config.yaml
image_size: 32
horizontal_flip: true
encoder_drop_path: 0.05
encoder_depths: [3, 3, 3, 3]
encoder_avg_pool_shortcut: false
decoder_upsampling: "nearest_conv"
optimizer: "muon"
momentum: 0.95
nesterov: true
batch_size: 64
lr_schedule: "wsd"
weight_decay: 0.02
adamw_weight_decay_other_params: 0.05
Rows from block 3 of the encoder, named by matrix and row number. Each number is 500 + 40 x the weight over the matrix's rms, rounded and kept within 0 to 999. All counts start at 0. Numbers have three digits each.
# short0: shortcut pointwise conv, stride 2 (encoder.blocks.3.short.0.weight, 336x192x1x1), inputs 48-95
short0.5:468490468509542520494411511505484510525493462515520498479488596484497477507504470510539466525474440510487509484451438572526529495552482491505470
short0.6:526477508430497526498450526524552461475548543567481510543527573534497481475536441491512433467519501520514428490511486476444507520429532484497474
short0.7:502515554513537477481570517577502490511533492491508523477470501496531425473505470504561489488552508484474530529465480476466529483506513530507446
short0.8:467474441494430508463519541523516444492492475529444495475473528510482524484385505466551550496464412495489452477446520506491504518524460507485510
short0.9:461499535494452544506510479484470592515541472480495518460426422467506473497482580471510465497476580482518576494536498544514510440612476537534548
short0.10:465523480546497485529451572502484571464403523389479431560526452542515585488619569496600490396443496514535561435518500486520507507480523468439435
short0.11:511496477477461516521422441507522463502555496537446519541513458507426533571480475556484550587512476456547408498560485496481545546459550496434492
short0.12:519517516516509486490491480488523406500497596473513558435484508488478514461541462557578497558529466539532535470414469590498543495533513500436514
short0.13:476468461488530498481521501493533528461525512531497476563565541519530527494499474506512553483524385528554462489638546491512520497464506524494467
short0.14:583433466528530513505505504482466541476540473402528546479481499537455514501483457506486568534486510524514481494490508498436551456410429493511523
short0.15:498539507499513472561490467512450573556454513485485516487407513469549476440482575508499491539532559540372487490533479439444485480484495527549534
short0.16:467488541469503548519491477516475453489451549539486510554453521554494519467403429398515554528560488509479503463479503507455542527492483491487494
short0.17:500483438507575485507598522501432516521474524543457460452398572488522375475600495512567516509461503500508506508497477448487537553529485525542469
short0.18:508535530483531521539481519446453524519546460495508477510467551482514448488535540472480471453439546493522527471478505572473545448532544492546530
short0.19:507535474498468503484480531544550574568562563411516572420424589448459493464497498484487539481479482524467450512482500477467488488483495470514483
short0.20:493556488479531415411497493432540488519519465455509489424430544530501520507421518524525458509519499443465495513476480467508484431494565570518456
short0.21:554439473556546512513556598463507504524517555484468491494478478478491556465428460505534489492508483532536524563440469526548421575578459550488469
short0.22:465546514538509463550486546489493526510509519519490500418552494519468491516459508542487524439570569488492452520526511479538509585475461508521507
short0.23:512532548466496488458497472498573565437461457535516610507518497537481496516645487493523529540517578549505527484542507498456493537539530474519512
short0.24:395555499485453457586559501554492499545499458621483533438474543410431476525476558468540432525505495484504433487516430505497489509441541514485557
short0.25:476517521504520466514483481493550522532570512495496432398524521482502502530548561513524474518530561493482518498539438483510550481515559474503488
short0.26:524509518479520466553499500537479547493458493531573478573482533516483503497491509484510497506478505501510557471455410518499494513491510530477524
short0.27:579464470508483502477577500472567533467558492467531550488461629549507549451457476570530454516476524526422508484521483545474500542472493510481468
short0.28:475443438506543597428595507544425488474591519453498483588621526522469500609450508565445489516498456439510465455576459501498443573480475461506472
short0.29:498582529545487516484486509518472467500500531517481532508524502509479534561470520477506540514552471500503506551517444491465473565510439524496473
short0.30:536472541484482559511439517512559474509586478553498444393479566506519514506500467573503478537503329518603513532542541567505501506487574482578509
short0.31:485545518472480439476538442510409450494492514492466494566576517500479556530565517482483488503522576531470535509504510473484497533533466466524517
short0.32:543544493507522547519505444454468521424482513454519544472459498464401526503496531488489436545491548537564520491417506577476569533531496526512511
short0.33:496423515471530516545463533510470520473494499531540517489540506524504553557477514535517527483548518483516472546504471461535573519490544487501460
short0.34:491556518470545513512503494527470547507493453465483525560497489482497472510535484483459473472487553472465488507469440530507470563487531475472518
short0.35:520496474512450514459463469509608507499602485506514498480482562536517507500460523560454562496496523505487482465550481470463456451494469497458535
short0.36:539504499516537461501480496511515507498503521476458537534532493514471512432560476473474493532478485534544484501549501484531434508497493498456483
short0.37:463459460494581441458482489464525535538366512579461490565506443479478491577465490561454561402485504400513507524435493539472547461565480478487498
short0.38:497491471417509541484450539437522470479461511551502474442556497492461451511531521524475484476553519484499460458455470476537465564590417467470475
short0.39:465516603463511496497491517527401527507423552471486600654503525529529538472570540471587524538496608624354532509394474602499418602536444456528513
short0.40:522459502472446473481523473521452463451551547488492511519434517463502516525495478450552485478511527501500493506459504535483494528506487516495487
short0.41:486459487549453547489596502543472486552557563486490508502519503473532498559522514500539484469511515499538525447496525494529439476496462527505520
short0.42:468501537476572448573484502463457525526509489521546518580494560537577504488473498439451513515549522506440550537443492494447467557550523486549442
short0.43:491496470490476468434605526531493452503617406470529483589559487513614482541540481377510450421468455523498433452503517433555488531499485535542603
short0.44:507512489472527553484457487497594526535589513462497498403484539486533478493453530562539467501472502535650459531572510517504569450470567541497499
short0.45:519481475496504548510497523502512536575479509516498406498565524453554519470465496447519490534498486516525455475443550438505543493429573481417483
short0.46:535484495491454556530507551547473530486471449538512456492462491515464485492576554503460519524500521495475443449495462495561514486526537429411524
short0.47:497544531485536587489406489473517468479577462425530584507490436522506475526441509507444499503468553504568487520464452566525510533512605469527533
short0.48:521516451491536501549530460500509512488486526463437474478435480448478492545484473534507530528492510445514453558501466455477541536485573469506460
short0.49:483457517540450493527535546486404434531523596508516530533521512490515491515482521513521498469497251541447479531491540537485521485421478529463513
short0.50:523572512513514462499558473451521500501498529534432516429521490478496470459543570481580511525468480541489463492491480483513477553522489513462512
short0.51:513568532511494547539554514497541547504564552494505508546474492533453509491465490527477459482537523488503490469509480512459508522440499481481511
short0.52:489487489468527494503526505488535502510487523508462450596510573453494511503495552500527494476453470529519484476498464524470440533449463473513529
short0.53:471545487544537485480501498432477502471472523541444513591513513429512531513528478481505527566521534532484490523529440437457568502531500451486509
short0.54:473495481520514475560468458459492461501503518491489523507484493429494493531512495478568475523524465549467482564534532518485510490510521520497520
short0.55:435458545433519549517549563442421466468523471435486473428536498466539485554474507455371496493459459528544492515496462599486546545490567493461497
short0.56:553537503483479541498550529512526493519522540472519413448478534454517514524453529543485484483479505543508542520506516537458510508513505527545471
short0.57:507499621543450557468493488513721511492523514559439470406434547511483494517487353494556570501519512645617459555570439476493524490509505448523531
short0.58:525482467509461604520467539491528486502564499446477509512498497486573450527539477449508562467513542466527521469512475554545500528546491495485473
short0.59:442522484473526513524558451472543541592497406580513545578529528488513423515514544514567399517488495556563530460523469482482591505536529585485511
short0.60:544465492473493450520562473550505479519436537527500533558437547453537567490504452498543524480489397478513561485539477450496532506538499492492474
short0.61:520560533551497554578520479416337485427513452456589522436482477537495446389455524542435518490584761509498559438505454485478544568531454485475525
short0.62:531527482495507467478476509499476427511482551421471480505476520496521473488440458487495498394510453527465478501445545463479448425498496487499464
short0.63:522461505472513483442491469530553525451585462498503468489501522531540519509475511490471492510536530507568505545451525506499523529491502512489553
short0.64:494450509507526499566475535457478463510531443477505505495493516507488488581473414495491517519498527434571488568503488520532518433536522486500546
short0.65:528480499564495453519477488479434501516524574486556489573556531520485593526550532430530473564488407501503458477538532490485506515456478469536550
short0.66:471491503536535517496505514505490487491556499488480489485522483408539537538491537530574484458497533474461482551487539503541458527521488505500521
short0.67:490451531490531571538479501491383467500557488499473549449465472498466496491534499569424505553534536559584529561419569582509565467543516440483465
short0.68:489546479550433590559506492535571513490471445543527542415551482507505526508422487569506439565440451483590409495437512573557499490500485471459426
short0.69:539498523594456512462484582542415531514469552498544487558589539504541608471575542472463551567482537482425440545480501517471443489475475448552483
short0.70:478523489505532506558508491522487473506472502509534518492511497486536462475513474539492538516503557489441480529546508469517532454507528496550518
short0.71:507600413466500467530538487570474480435493470427493431500477475498497508457503459563531558524521460506508516476445496522484544538554537450507442
short0.72:489507491540535522471515519461501501508513475500444485458521471514506492440468538505518438547486518453611498529490491543562486519538468511519479
short0.73:470517523514505493612552537469415554528512529513474498608483496497494471558541522431506544500482492455425521483454535523553495484463515509497493
short0.74:500468525443483565435400478505560468491487490487507534475499585486489495507436453525500506515491510519505522487538470542519454478489480480476515
short0.75:455502475442460475439508484372589473472512487457518519559492539590451472522513507479439546513401469502476477471577491483520450427520529537483339
short0.76:556494521482546533442583463560556535464531474464448478557507522481448461528542525505483490522518543508377502523533525504557460509539439504535469
short0.77:506500481494537522533487479478455549523480533521484493469474483499472518558488472532524528484511508484477522532504424461534527484546529478475487
short0.78:468459512567477479540548558504495512556494527468531534411508569516524514521417546528516485481443512513529492546456451477520497507436508440526536
short0.79:534452536458447451453571521529434520492473485450481509621604442499531520517498518476550469547467590560438537487450532544531429473520487495535499
short0.80:528507517493468472580611492458277456507466571514507470674530474534489545526563491452446529555529574404357496521470535521482525524483560537545478
short0.81:525481514470496508447510488541579499481559483525539448512478495499469533506511510504440516470501500436542503504506471489506497501471540505476485
short0.82:549520520533445504521491531472544530493525478522541452463573452489526512530426513515495484529502507537530492510505507492547477524524501481454454
short0.83:509504536525533573492455503548508533499527481509517569441449503494509489509559539529511479530550559538583499516499470518545486523507517509495531
short0.84:514440520548521492505572474453477474454571553512521550537511471510483514521540416534526512500518501520536496511498484434528521591519508502503520
short0.85:462503461485513520419490523536577476499538451502502502493507545477427499466496503498449511510514432467525485465503509513513481529518499471509509
short0.86:519480514513601522484428477503487488507490449458531481523578438455466524520529515553474491511570521443564562517503448504534517587535547505577486
short0.87:479565476500527459436486488454525513476498537484554488530489543524454495494486520526483432555500460502490528431454528481516526439527477484525496
short0.88:544558524534540500525564524484445437500540492454483539598584474516481474483501486506530497442467509515482519508527521520537457523499537438429490
short0.89:502504479513511496500481485522476534464452496549500591538497489567531544505532471491497535493593497520497527510522548467440537502482484491503475
short0.90:557523490536510501430509557451536486525528510465501434451552482503497510464456459517480457526471511480500513558499503529532441500448531513467509
short0.91:582469511501501560476455527539427473488491504511484528519648405502576539515520517467476520506515552496476504540556487472526493483524450530525527
short0.92:514501538495586489579507521561564541515479483467504556515508554487541450510526522552620395461642473439541419517471546595458525485512484439508559
short0.93:504521506538531511473471498464571535472535460514442529448472469493499535530513609565497457501475559522525496506515430488486495492531473459452487
short0.94:505544554491498513497468519568523544511498473486511520520493466476515538496443493482478490515456556526505500461503436462429521532528487486486510
short0.95:494539506497499606536447569464543550448500546432485512490448579493554496544570524511455525514418547502508483536408456511501526551491469440533516
short0.96:532532481495503491441452490598526463512538465502542505425495503479507480559470466528469496521520430520552574500561489541533500538533528508525482
short0.97:511488501534522590525458517474541563549455480475546543507425493492490499441536537462511509451491538521543534463502470452469500524510461493481553
short0.98:444472501512521463445510526555510466536515524492538516490473548489473538458578521481488458483494510475556487513540467474532487480453470480497539
short0.99:527491527506552541463478559454543449536564439492485474407505505485500479446499520559438500462510471489568495498494527522530405532509473493490490
short0.100:507490478556493358536659585526451362499527527484471395488509493534560500535505478478430550484597517422473481483525505488521498491485515461397459
short0.101:504494507567510456598528504443455487469544501527488414520430458494577474469433443536475528494466526438453475541480532505509454471494487522454469
short0.102:530455451583522478479564537447540528530447499470486436565493417501540521485563494612511534451417488517453619476547494421486459550571470514507466
short0.103:539499490565520486449484489571517535487545507539584513546513505550474531545557522527557420516566594495513583498568475523515547501475513553546535
short0.104:478433346493458543484549513557452465542479431496455385565500531481483496457478389467496531531552527443549443535532506423591514531502496479476498
short0.105:511510500578641532535656477515444557516518489519486484532523382478538485520531458486504467520562529402438512533498541447556493519481509527518516
short0.106:555497480473499569503424485538602579462543477536518522411461528460500485504493524452508460497452524474640539481522469535476559532532527489472521
short0.107:499489509550543450466576469459525484510488465527512509529534557491470483519520517423511519470470483524509457545514477443483478536480527449491530
short0.108:454468494524479464524462532449514520518515551488508443479449627492526530499501494471470563545525501536416460439478489492484468418517484487528530
short0.109:507449533484534489513493520525477487506398549512513541520481497581456515547461553514495539545568554423538502559518537517531510530480568435464496
short0.110:524496481430531507499523496468512487514534485482490462430442437495461395559483496414505481477516529489540509506542546496532492515499507496447494
short0.111:501461508498479556499524520606605496423484526597482495492496562472515490436445481506523345486494436512520553577514564492425481543467509490470489
short0.112:524512465482496519507440471558529503482487506558535557538523430467472486402439566538480473470558494515522538506500484475483502489563461521494469
short0.113:463444488541333498480510462482540487535588477525513489500527520514543485538461475484541491502503483486512456514465516463501538451469542495508490
short0.114:453512557519514561601498536509488446454517475538488511493460577563387441539439514511450515510498521482627470503492578570494538485533415469524507
short0.115:525488484625481454516589512496396446567530506563498544571479481508480572455570490521421483527510337549421492520567559486533470463447527526564495
short0.116:459477492507519481501471515415436507499518532491530537538551493475522429410562395484579458507517461539454495463508506435544472530546477534524492
short0.117:506470523521495521531543481493527489542509498496454450546541508471558530496417487583497525500499428464473454524538539530578479461516540489507482
short0.118:525498459496498523500526460489525514475484553507528547506395477531502489493524474519449510563494524470521514487509507477462511496490539433499456
short0.119:514459522495481424515563475515547515490527502514599349547473583527468414501460436444521556491514483526475490464481462503495579483506471538480468
short0.120:538504522498540533557557542547505474550456521473524499526498428499529548471487529490526544518471532493413523510480531414536497534506517503522476
short0.121:496497512508436515533491433529478481467535503479467515543551476530543587541495405541533456532501506534468492494419495489479491526456488482540486
short0.122:533460457461511535462467519555545487472581536536491498470561524467517500515485476519479488471564439416555478470572411507572485468464491516479495
short0.123:493524454496529491477558521465563511502568500473502407478469513500528495486593448504529533503448481485566535437528533497460512463473508513498490
short0.124:484508470545561488478517446456533465488491555446517572554462487467523479528517490557524540461472504465451445519549446461462464484495503491523495
short0.125:525471517503519462577492504537445509525509538521462446477485503492514494569523567496559520540479536513503442453593531440488506592486474467442503
short0.126:453453531503548471469570520534492579528517498537466484515540503444504526490495538556517502549444550487474518476538526507526568407445513518483529
short0.127:483522493515424515424511512518447462544413527548497545593521495473541545544509469527496465513540428482461509471523535491489532525492516534513485
short0.128:506500528515517485459516467463475464491463448462457471538435461480570416547472490368463569484531566550467501492473507511540455520465505512497470
short0.129:571507485521484442543479458486528522526562545502484424439464482550483566558547503469438470425522518530430609521503530465457536497547532523536420
short0.130:530443460507496510521523514572568494565542475469533529510420551472475473527516422542462514510548543493412456502529488476525433506498526502482478
short0.131:493507533545512496438521472554485500515490508461511520492506498515505552491470496481547477470504495556469517486502516524465493513436484534477517
short0.132:515460428484557492447491447488557518475479531461478501340455603474501475453526461537508518475531474552538502491494499518509505550526517467473488
short0.133:437510502526509442497545490506501472478456569475445454487543487435488529520417403395492505433540458424522500539514506497596509520483520532508489
short0.134:530534481442517531547473474497479450471465502541488502557541531506387540532561473532514441532503504490452465477521504537478475499496552499556524
short0.135:437465489492511434489556497451509457495487512501528554494509517464534479530508519484489525503463486465528507482505536536512522489509505511537493
short0.136:472525525527547556543577493546471535512492489506472494543456556465513483498504526488515469492579557478496467490521499479460449428514468523463461
short0.137:540515480495502501516524535480471503479524513562588466470506515526510506434479506506451503513516474484535516520491532458500525468533526463499469
short0.138:484513436520457509492496520500563518500416539515504550562493485522534486474476515528509506531493491510513481463491470559475552513513466499468486
short0.139:544470491502496478479480518551531495508483432507475406397486515482455432505455470548531539455515447531495539529553478489477513493512520484477507
short0.140:444494506504522452436532509466560512528534479561523471512503468518490516471502542494519488511497525573479508540529510460463528503458519501521532
short0.141:465350477534428527500481541572509460550542419542477491483546544525490553434383504489461481511507427477494495560491532549487448550457522507500469
short0.142:522531504536553528483501508492499488523529476500493511566485425449453472533539565555542534467519493549499512477532514431517466513468498548483517
short0.143:513490517499465456487553514456483478451490475492488539544558463528453489497517532549441503488556513488460515508462562541552487508541528489497507
short0.144:463504471491503479485436503492533508477488508553467471458561500499500484501506452405518448486455494444553521461459496466534552447457540468486488
short0.145:454570522510539490447479478478510448477543486515523476551483529508508507516424541508579480475532484529499503518419468531564501511509464518515496
short0.146:488440508562445499495530477553504422531540533545478490564576513486557515474447563508573495525483452466451503522436482521469559460445511478517492
short0.147:509425436493485388482503493516487478512636519436500530523544549525525533511452448438447501497541539549515543480459542526445491556501528511530470
short0.148:499466476494497549510503541491520522477542483484482497447492530437450489496492520465517519516535527479504461495531475509597434539522468427450496
short0.149:516505460521455533512560477505502452524489503548515516514521462528480468533536444489512474487522514588477486478550501514483542440506531511517507
short0.150:479506466490499503525536512535495504489467471536505484574475514484450477537509466513452491485498470448481457519540487500517501495487434482523535
short0.151:526511495519526516456488533474488574516489524464536477510489569492526516512582641527479536530441554520445463491441558484493492512512486512460484
short0.152:438475501509535587473496452496491575448530492484543604382491519524475562507495530447498493458494553612547502452509500383413497473523462500499513
short0.153:516537469504498491508475509480502506505487483502538550528502527549492484513533490464517506503543498486549475488510494514519479511530461534522491
short0.154:456530487558491513478509518493534521526523469482522482488426575515475497494411520508503451550481528529507478478497552599486510498502536500412506
short0.155:490487479549518504477516526487462520537578494488490573465472524467483454519512559509502516461489531488478466557512459537499476541493505494477529
short0.156:523486516499529569556498471433560473456513435419407473497449504441603480486454544486475550511472441534556576491527444511523473536475464436472492
short0.157:490476511573561482530533460433366495489515532516503469622490472524524554579494519514574510505494482518419529495450463515492456556430451487485513
short0.158:604477477508547442557444543558517487504543539457488507435512597443484500545473462581544552521507411528500468447507452553552541518485565550474459
short0.159:504451510523488520499511533504491525497475488542516568502494451457511538512492460492489472518550450568490521490519519513419516484497424503446497
short0.160:484476515539524482510463490557524575511506505476523567506451523460527553470561429533421559557472518512516489497474515513538490451539460495522492
short0.161:500473500506455456505541532514490476494481518537510394467496445518494461542459506459493556526513445428466492490503495494512520527509545531559477
short0.162:494465408508471488476505496444560542571480503445535569505499558564534470472535551545487491480488570523487494471469498508527500471513495528527485
short0.163:542527526509549545531542516470510520450549506444488535526442507488524485486524558578398508469488522469527502473508522480472453487502464511470520
short0.164:482476480522541513487509435490560439521574517498461577430567561517466521527561534563513500493471428536570468489508515531544519450470480475536454
short0.165:490483509457477571486578520500505499536553520452529504512509463452502489515435550502514465506472468463608514494459564484589528478442593541464488
short0.166:416508522470528502456621508496494580466395492555549447487491630530488526493475489456508513518475441461479471544484483499446479496474416473477479
short0.167:509535456513479550501411467495544549453470437466531559517507475524495439496588501529513490507504562466563482449539523511540562459514525502507504
short0.168:482590463524508531434546553512450511509527474515475503538487445499489572501548533504498439479519470495435509541526592523484491505454550477525486
short0.169:512486506527513524449501491535546529501527504481458580450485600415504525545516505516476524491465554476488479589496457481507528468478515436462542
short0.170:536560470477509439501502508554452480535517499581512496424575491539557504459491566546525519518511448579392458528468519505459522491474511510531492
short0.171:510528527486498545522530584478455490501455476392526619498447508486554528510523520506460525485489527450552533515502499496494510520497478477494490
short0.172:521569483569498516541553454535504507458486511529497465454458479417463574452479604550432455564475525530470498514526643453562495442537495553487543
short0.173:503516472550519507470491482451496529494589500420468555585601376551456518467484528468480513511447475491516482464484583396512454499437526522418492
short0.174:483423464527427366457540515487394480560502485543432514512583448548447560499485491466506492491534432512473491507457532526561511521494522477512481
short0.175:513486498550517462446502463509492490516460509540422532488502499481420513503538477474499497477516521476470518556497518553502477511500525443547502
short0.176:447457439500511517481458473490526582561489507551468507500528508505474505536548433460488450524520453551490480531458539471516484502437537510499528
short0.177:541526525485443555486430519488490421473495521514512496503515485532512521523518503517502523527522549531564481536564459555459521516424466482524537
short0.178:524491498551469538436464513456544474509495467568529495608671477522519518454510501457545455496481434515499494514453531494567504546502498446492511
short0.179:523554472513500567538454495488376454431559521555544589515558484556489531467596601524483499521549691462465528453548467476472463552549501440465565
short0.180:427498529471460523499496486521461522570530593648443477458522444397423559485544544415418495526537528526504484516435426501487510380514451529460603
short0.181:487504507530560523493523485533494523437530520481439520438480498472476497477464465447535509501513507489537473532529482470524525555518508465452479
short0.182:499404462479409560548516508499543497518503473552504462523561569479523543461445604408474499499492457494579489491497447517439488471514445467489508
short0.183:489484461503405489474445526522493513517483490496509491371508493521473492454465427589505477528465536551598468487498489456457570479518541523525510
short0.184:487520521532511498389427552472542498479520527474496510517458563534480505459432382543441533469458546412578394478380485520529488551441467548514685
short0.185:538454474489462530452471465496627523483533471504448559480422566480540562465521441535535424558431537547576487455480492481515504402507491532511504
short0.186:511471479550466494495427500575513472502465477517473589540531414521473429459491542471530445450527485502511514514511502534414540488485533466540495
short0.187:545540477505496557472407530497616535475551541521491569426501459491532480486466550424462523539464459536583466555498483570455502515556509465531509
short0.188:500490532471532507533567515514398462500464591551549532705506506505479636490575545439490515514560482535411503469479509475398520535457432536478450
short0.189:524407531482502503479520382540543424477465549525483499474484575519518502504537498513555497501504538505530496475510512470464488449459518494506531
short0.190:467558442475576553483523520499579643540512417583581529613383570499513490491429517521507490531505490431555481525469554484456516537497526492426489
short0.191:490479494491563416425478432446521483535466476527529561455445502495549511446516461496512484484489471516478484547538484450485477460549483519515471
short0.192:563479461536446524518565518484446518508451416558456521475524520475494510478512469538450504520472494530459538470506465482494536498500530490535477
short0.193:546523556494481534550527498462489556485513500513483533453455528492413513480485507518534465545601495544524522547477462542411560460522549516501468
short0.194:517394482489514510485519538517407458517512657510531488524465531506519648457424521521473498549440493503427533536540491586476479438539515536554482
short0.195:506502456502475516442507483453437529485418505546482568522426456550481548559492480479513492496524495501493506494492500507432457497491467476434526
short0.196:483480508496510463476514519468503519493512426534457521518491417512467531499497477498478488488527504425469440492529475476546501533457510472457513
short0.197:518472476455484470465477547541737561526518426511435518391447505515507484427499523517484484513470353547647458464524467490527559471491472528513496
short0.198:438522430494452483532496463482479497526441489587518450506495539464535507598571547537515593548543492467533552412547512494472529505545549541522534
short0.199:581508536447552518555472491477619537466545415499490458241502526551514473433457497598487500543527579525563513559488471507547516488512548486533453
short0.200:537492514475548512494612499471562453516521511559481562476514518584540534555493472553522491530422442446583427535388463515490532605469495500497427
short0.201:504508577497486522529511552502548538491420547500503475532478490481516540531460550491560501525480508443502501468462512444449549454495508447434524
short0.202:532510525499488502502478483480514492483513510483504443558524430509459489524527502411524509454520430512483549493467487485512511562489515486467490
short0.203:435494484527492464506615481443520536520484547490418467467488500519481417498514492480501480462452514488462493468503521525508486524436427550468507
short0.204:492508501453513542495478480493534445428528447570467499543526524496462518482520499442539464442499432497510527432544490465515487488517538522503562
short0.205:485478492514511550569474532451500513494507521575470477482520540510489615446504546518624489564488451545524500476430497468536486487529546513440492
short0.206:506544505493482479579480499476541556516518474468447526441498543538466547489572528517497484471497530574511535459471553615447519487487528547563533
short0.207:498528473509524500538539478487562553480546473480503485502450495434524494510568505595467508491455503552534510479448449493509473501495438519522524
short0.208:522500506483458512534539495483500582479462489509466543552563546513494506528457594456502472462493480429477492475496539520542498489466507448467505
short0.209:464517500499450471491512478496493598513484530474547491488436461496540543475548479491525521485515504516472524520454473478453509525476484518509489
short0.210:529525482423499469556508556560413531515469511528539537523467501512487536505587500493458548534544525488457537503466509530525577402543544531507492
short0.211:500521516446504467447514526431618475488483436533479478477559526540562418537419483613519511512511559460580557472528516514550518436538527520469521
short0.212:517495518510501577521537535498574526501531464519484479437454530388503412498427527522555474473532524525570476534534527573492511440488510452434505
short0.213:480505462492510502402443533482584460492552422497471500517501484480558488462472496527524479514521516558516491487542491465534475549480497502493501
short0.214:515459543537524502507483507564389532490492535506538587426468534459565514494450475497463562510543548446499451553457478444438464466493461473481496
short0.215:498531515561520462576509503539299438557450611466524501752454465515498536565586557495538507489488474469398512515445595486426446471519469545511492
short0.216:512437500544500485505514514587445500532554490482529507506507478462490522517422502433503471472508520469492455492441449555453495546490481516452472
short0.217:524544504462557485481506448487579567503502504446447544526420546497479454464437489555547453520529568483465449491520415481445488536511523523429504
short0.218:551562527515490544479482511508521543495529507496504518526558551480540520416586514480415522510467496542550553453515481476529460560414477458519609
short0.219:502555497523431533542511503532462564516458542571526577485546515496487616508539475461531551570484458470507484545598471536488480630466508527521585
short0.220:467494557494469509505526506524513494483498536522509518468474524523431448415514548457456523539520493572531463510470574563547475477446538500532471
short0.221:511500453460485539530455502547581548506501495519512528416408535485510504449509558490494540445494463481610498527491470562483550509504483481502503
short0.222:520542551528570473482507450513459508489548489487497530471542481500415535524486487499467473445527471472527515580486569546500534519522508524524512
short0.223:504474482564504550540466499487428603477567489530476531443485383539450553526605542457518544563522483513476456482503496454555452516503500522492487
short0.224:462534544537518502507525491557443601478534430462530526461418494517508445525563509482487524495509626482422478487457506530429563520512551479473508
short0.225:514533440568566517507575471497574555486470586599573466511430549520507505461480529528504527552559454581547472526421485422463557436502505501424461
short0.226:498494481463505491514537503514533483494427505507528497514556508534536489474545541437475486489531439583476494510462522489548469504457487493505500
short0.227:456546476485499541481402493510464446469487416469554537434552456495457455518499432535456465480492577491455521451407533480463425479499502442503462
short0.228:492473503508517564534475493529450473522482472438509519516555588486497418465562593494554476489536499451488474475469493549489487467494504461486465
short0.229:494471471564415549500484491449504522500502431542493530482496430476507584524458453463459485592485407497460565456454529481512512508587459531527497
short0.230:498519510488473466505542493502478475469453517520502503592491491541544518502483515480549513462480461518478531450446495516496496524533491517481500
short0.231:495507493508439549538495474495525533545483422492531486486495444479549523498507458460480538517504531529463546509544494415463495513531538441517510
short0.232:537482481525484475535601523500499551530516461559464521518513510541556511497527535506547557485522496492482494455492460515471468537515534453414513
short0.233:490413545500525495529498520534500458469435518562528502491445597579554513461422535571444518577447511607548489504607548570495566487518570488580465
short0.234:543490513483516496483461498490537506443554464517519485497483483465479493487510479475502494467476520472541453429519533506520528480502471505449497
short0.235:488443545485476484470457483458513523537424513490520513655537509560563454516571473510542498448543439552523549517526542492554486573558491460457528
short0.236:536508417447466483498420470485537520517436490499489428452459514518498469468483503505515505492531455530489483451565492449479533474547501540468468
short0.237:531528512527554498535478500543557499522503473510490528538522486524512546489480555506475481538477532511519498519514443543529542523472511490530464
short0.238:490513439495489540465525501477513534506415504536496506504544488503507489463492503483512465512501439586416512526458449506449493528439486494519516
short0.239:510530504510594476446480444521596595508522551414513523471479494453526481518556458498459566454571470467493507459440535512516538478455486558493506
short0.240:548566530525544491494525520467491558508505496531499523434501504532535466545540526503467543558495563478534460486454443509536454478536518539508491
short0.241:546577540454451523429454437536521421435466479533475456467523406504566561409458579483523441486520439528452504492438590557533519525478501546516501
short0.242:513548510533598494455456522510511502524507586477480519430536518531510492571494503533472499535479625478476471584425497485497455531461485525528524
short0.243:490432443506428533425481468447446512501530516565547568575572473491519477522541485524472513476440427511502469455576515509517454474449497468509492
short0.244:528490487526502512493436510514524537497474555539462473463533544520505494509496413534478498524489535471509529481502505509488432438468421568453506
short0.245:476493518553474473518569524514410519588412534508478529611546443479527538558522507461517513451519395486377524560465550531514462529498506497570468
short0.246:504528443530517460468463490449453542492502464502456557544536528533470485545551546462468473520453475511517471479538483505535552514485504489488496
short0.247:511512475479494544567446531622457521476471465408544467501465475505510511519582504415520527507472559430501502487420539562514509454522488477511513
short0.248:513489511447405426548515502511588480483552549457521504554660463520511531497501485496501497443461549448510499528551533511468510450512541471486448
short0.249:548549491509520473471573533456525504535533484461554481537493531498460472497476521538555521448465500520511503483497513467468546570484511514434511
short0.250:498477524457525546472490470564463503527438498450509552529593449509453509564467530607488535482473546448508508513406509501562514494496528502537530
short0.251:473497529475482495538548496498448536549541511472521472515410556514590501466480488458534505519465442455446490546436472535595469467513555477449472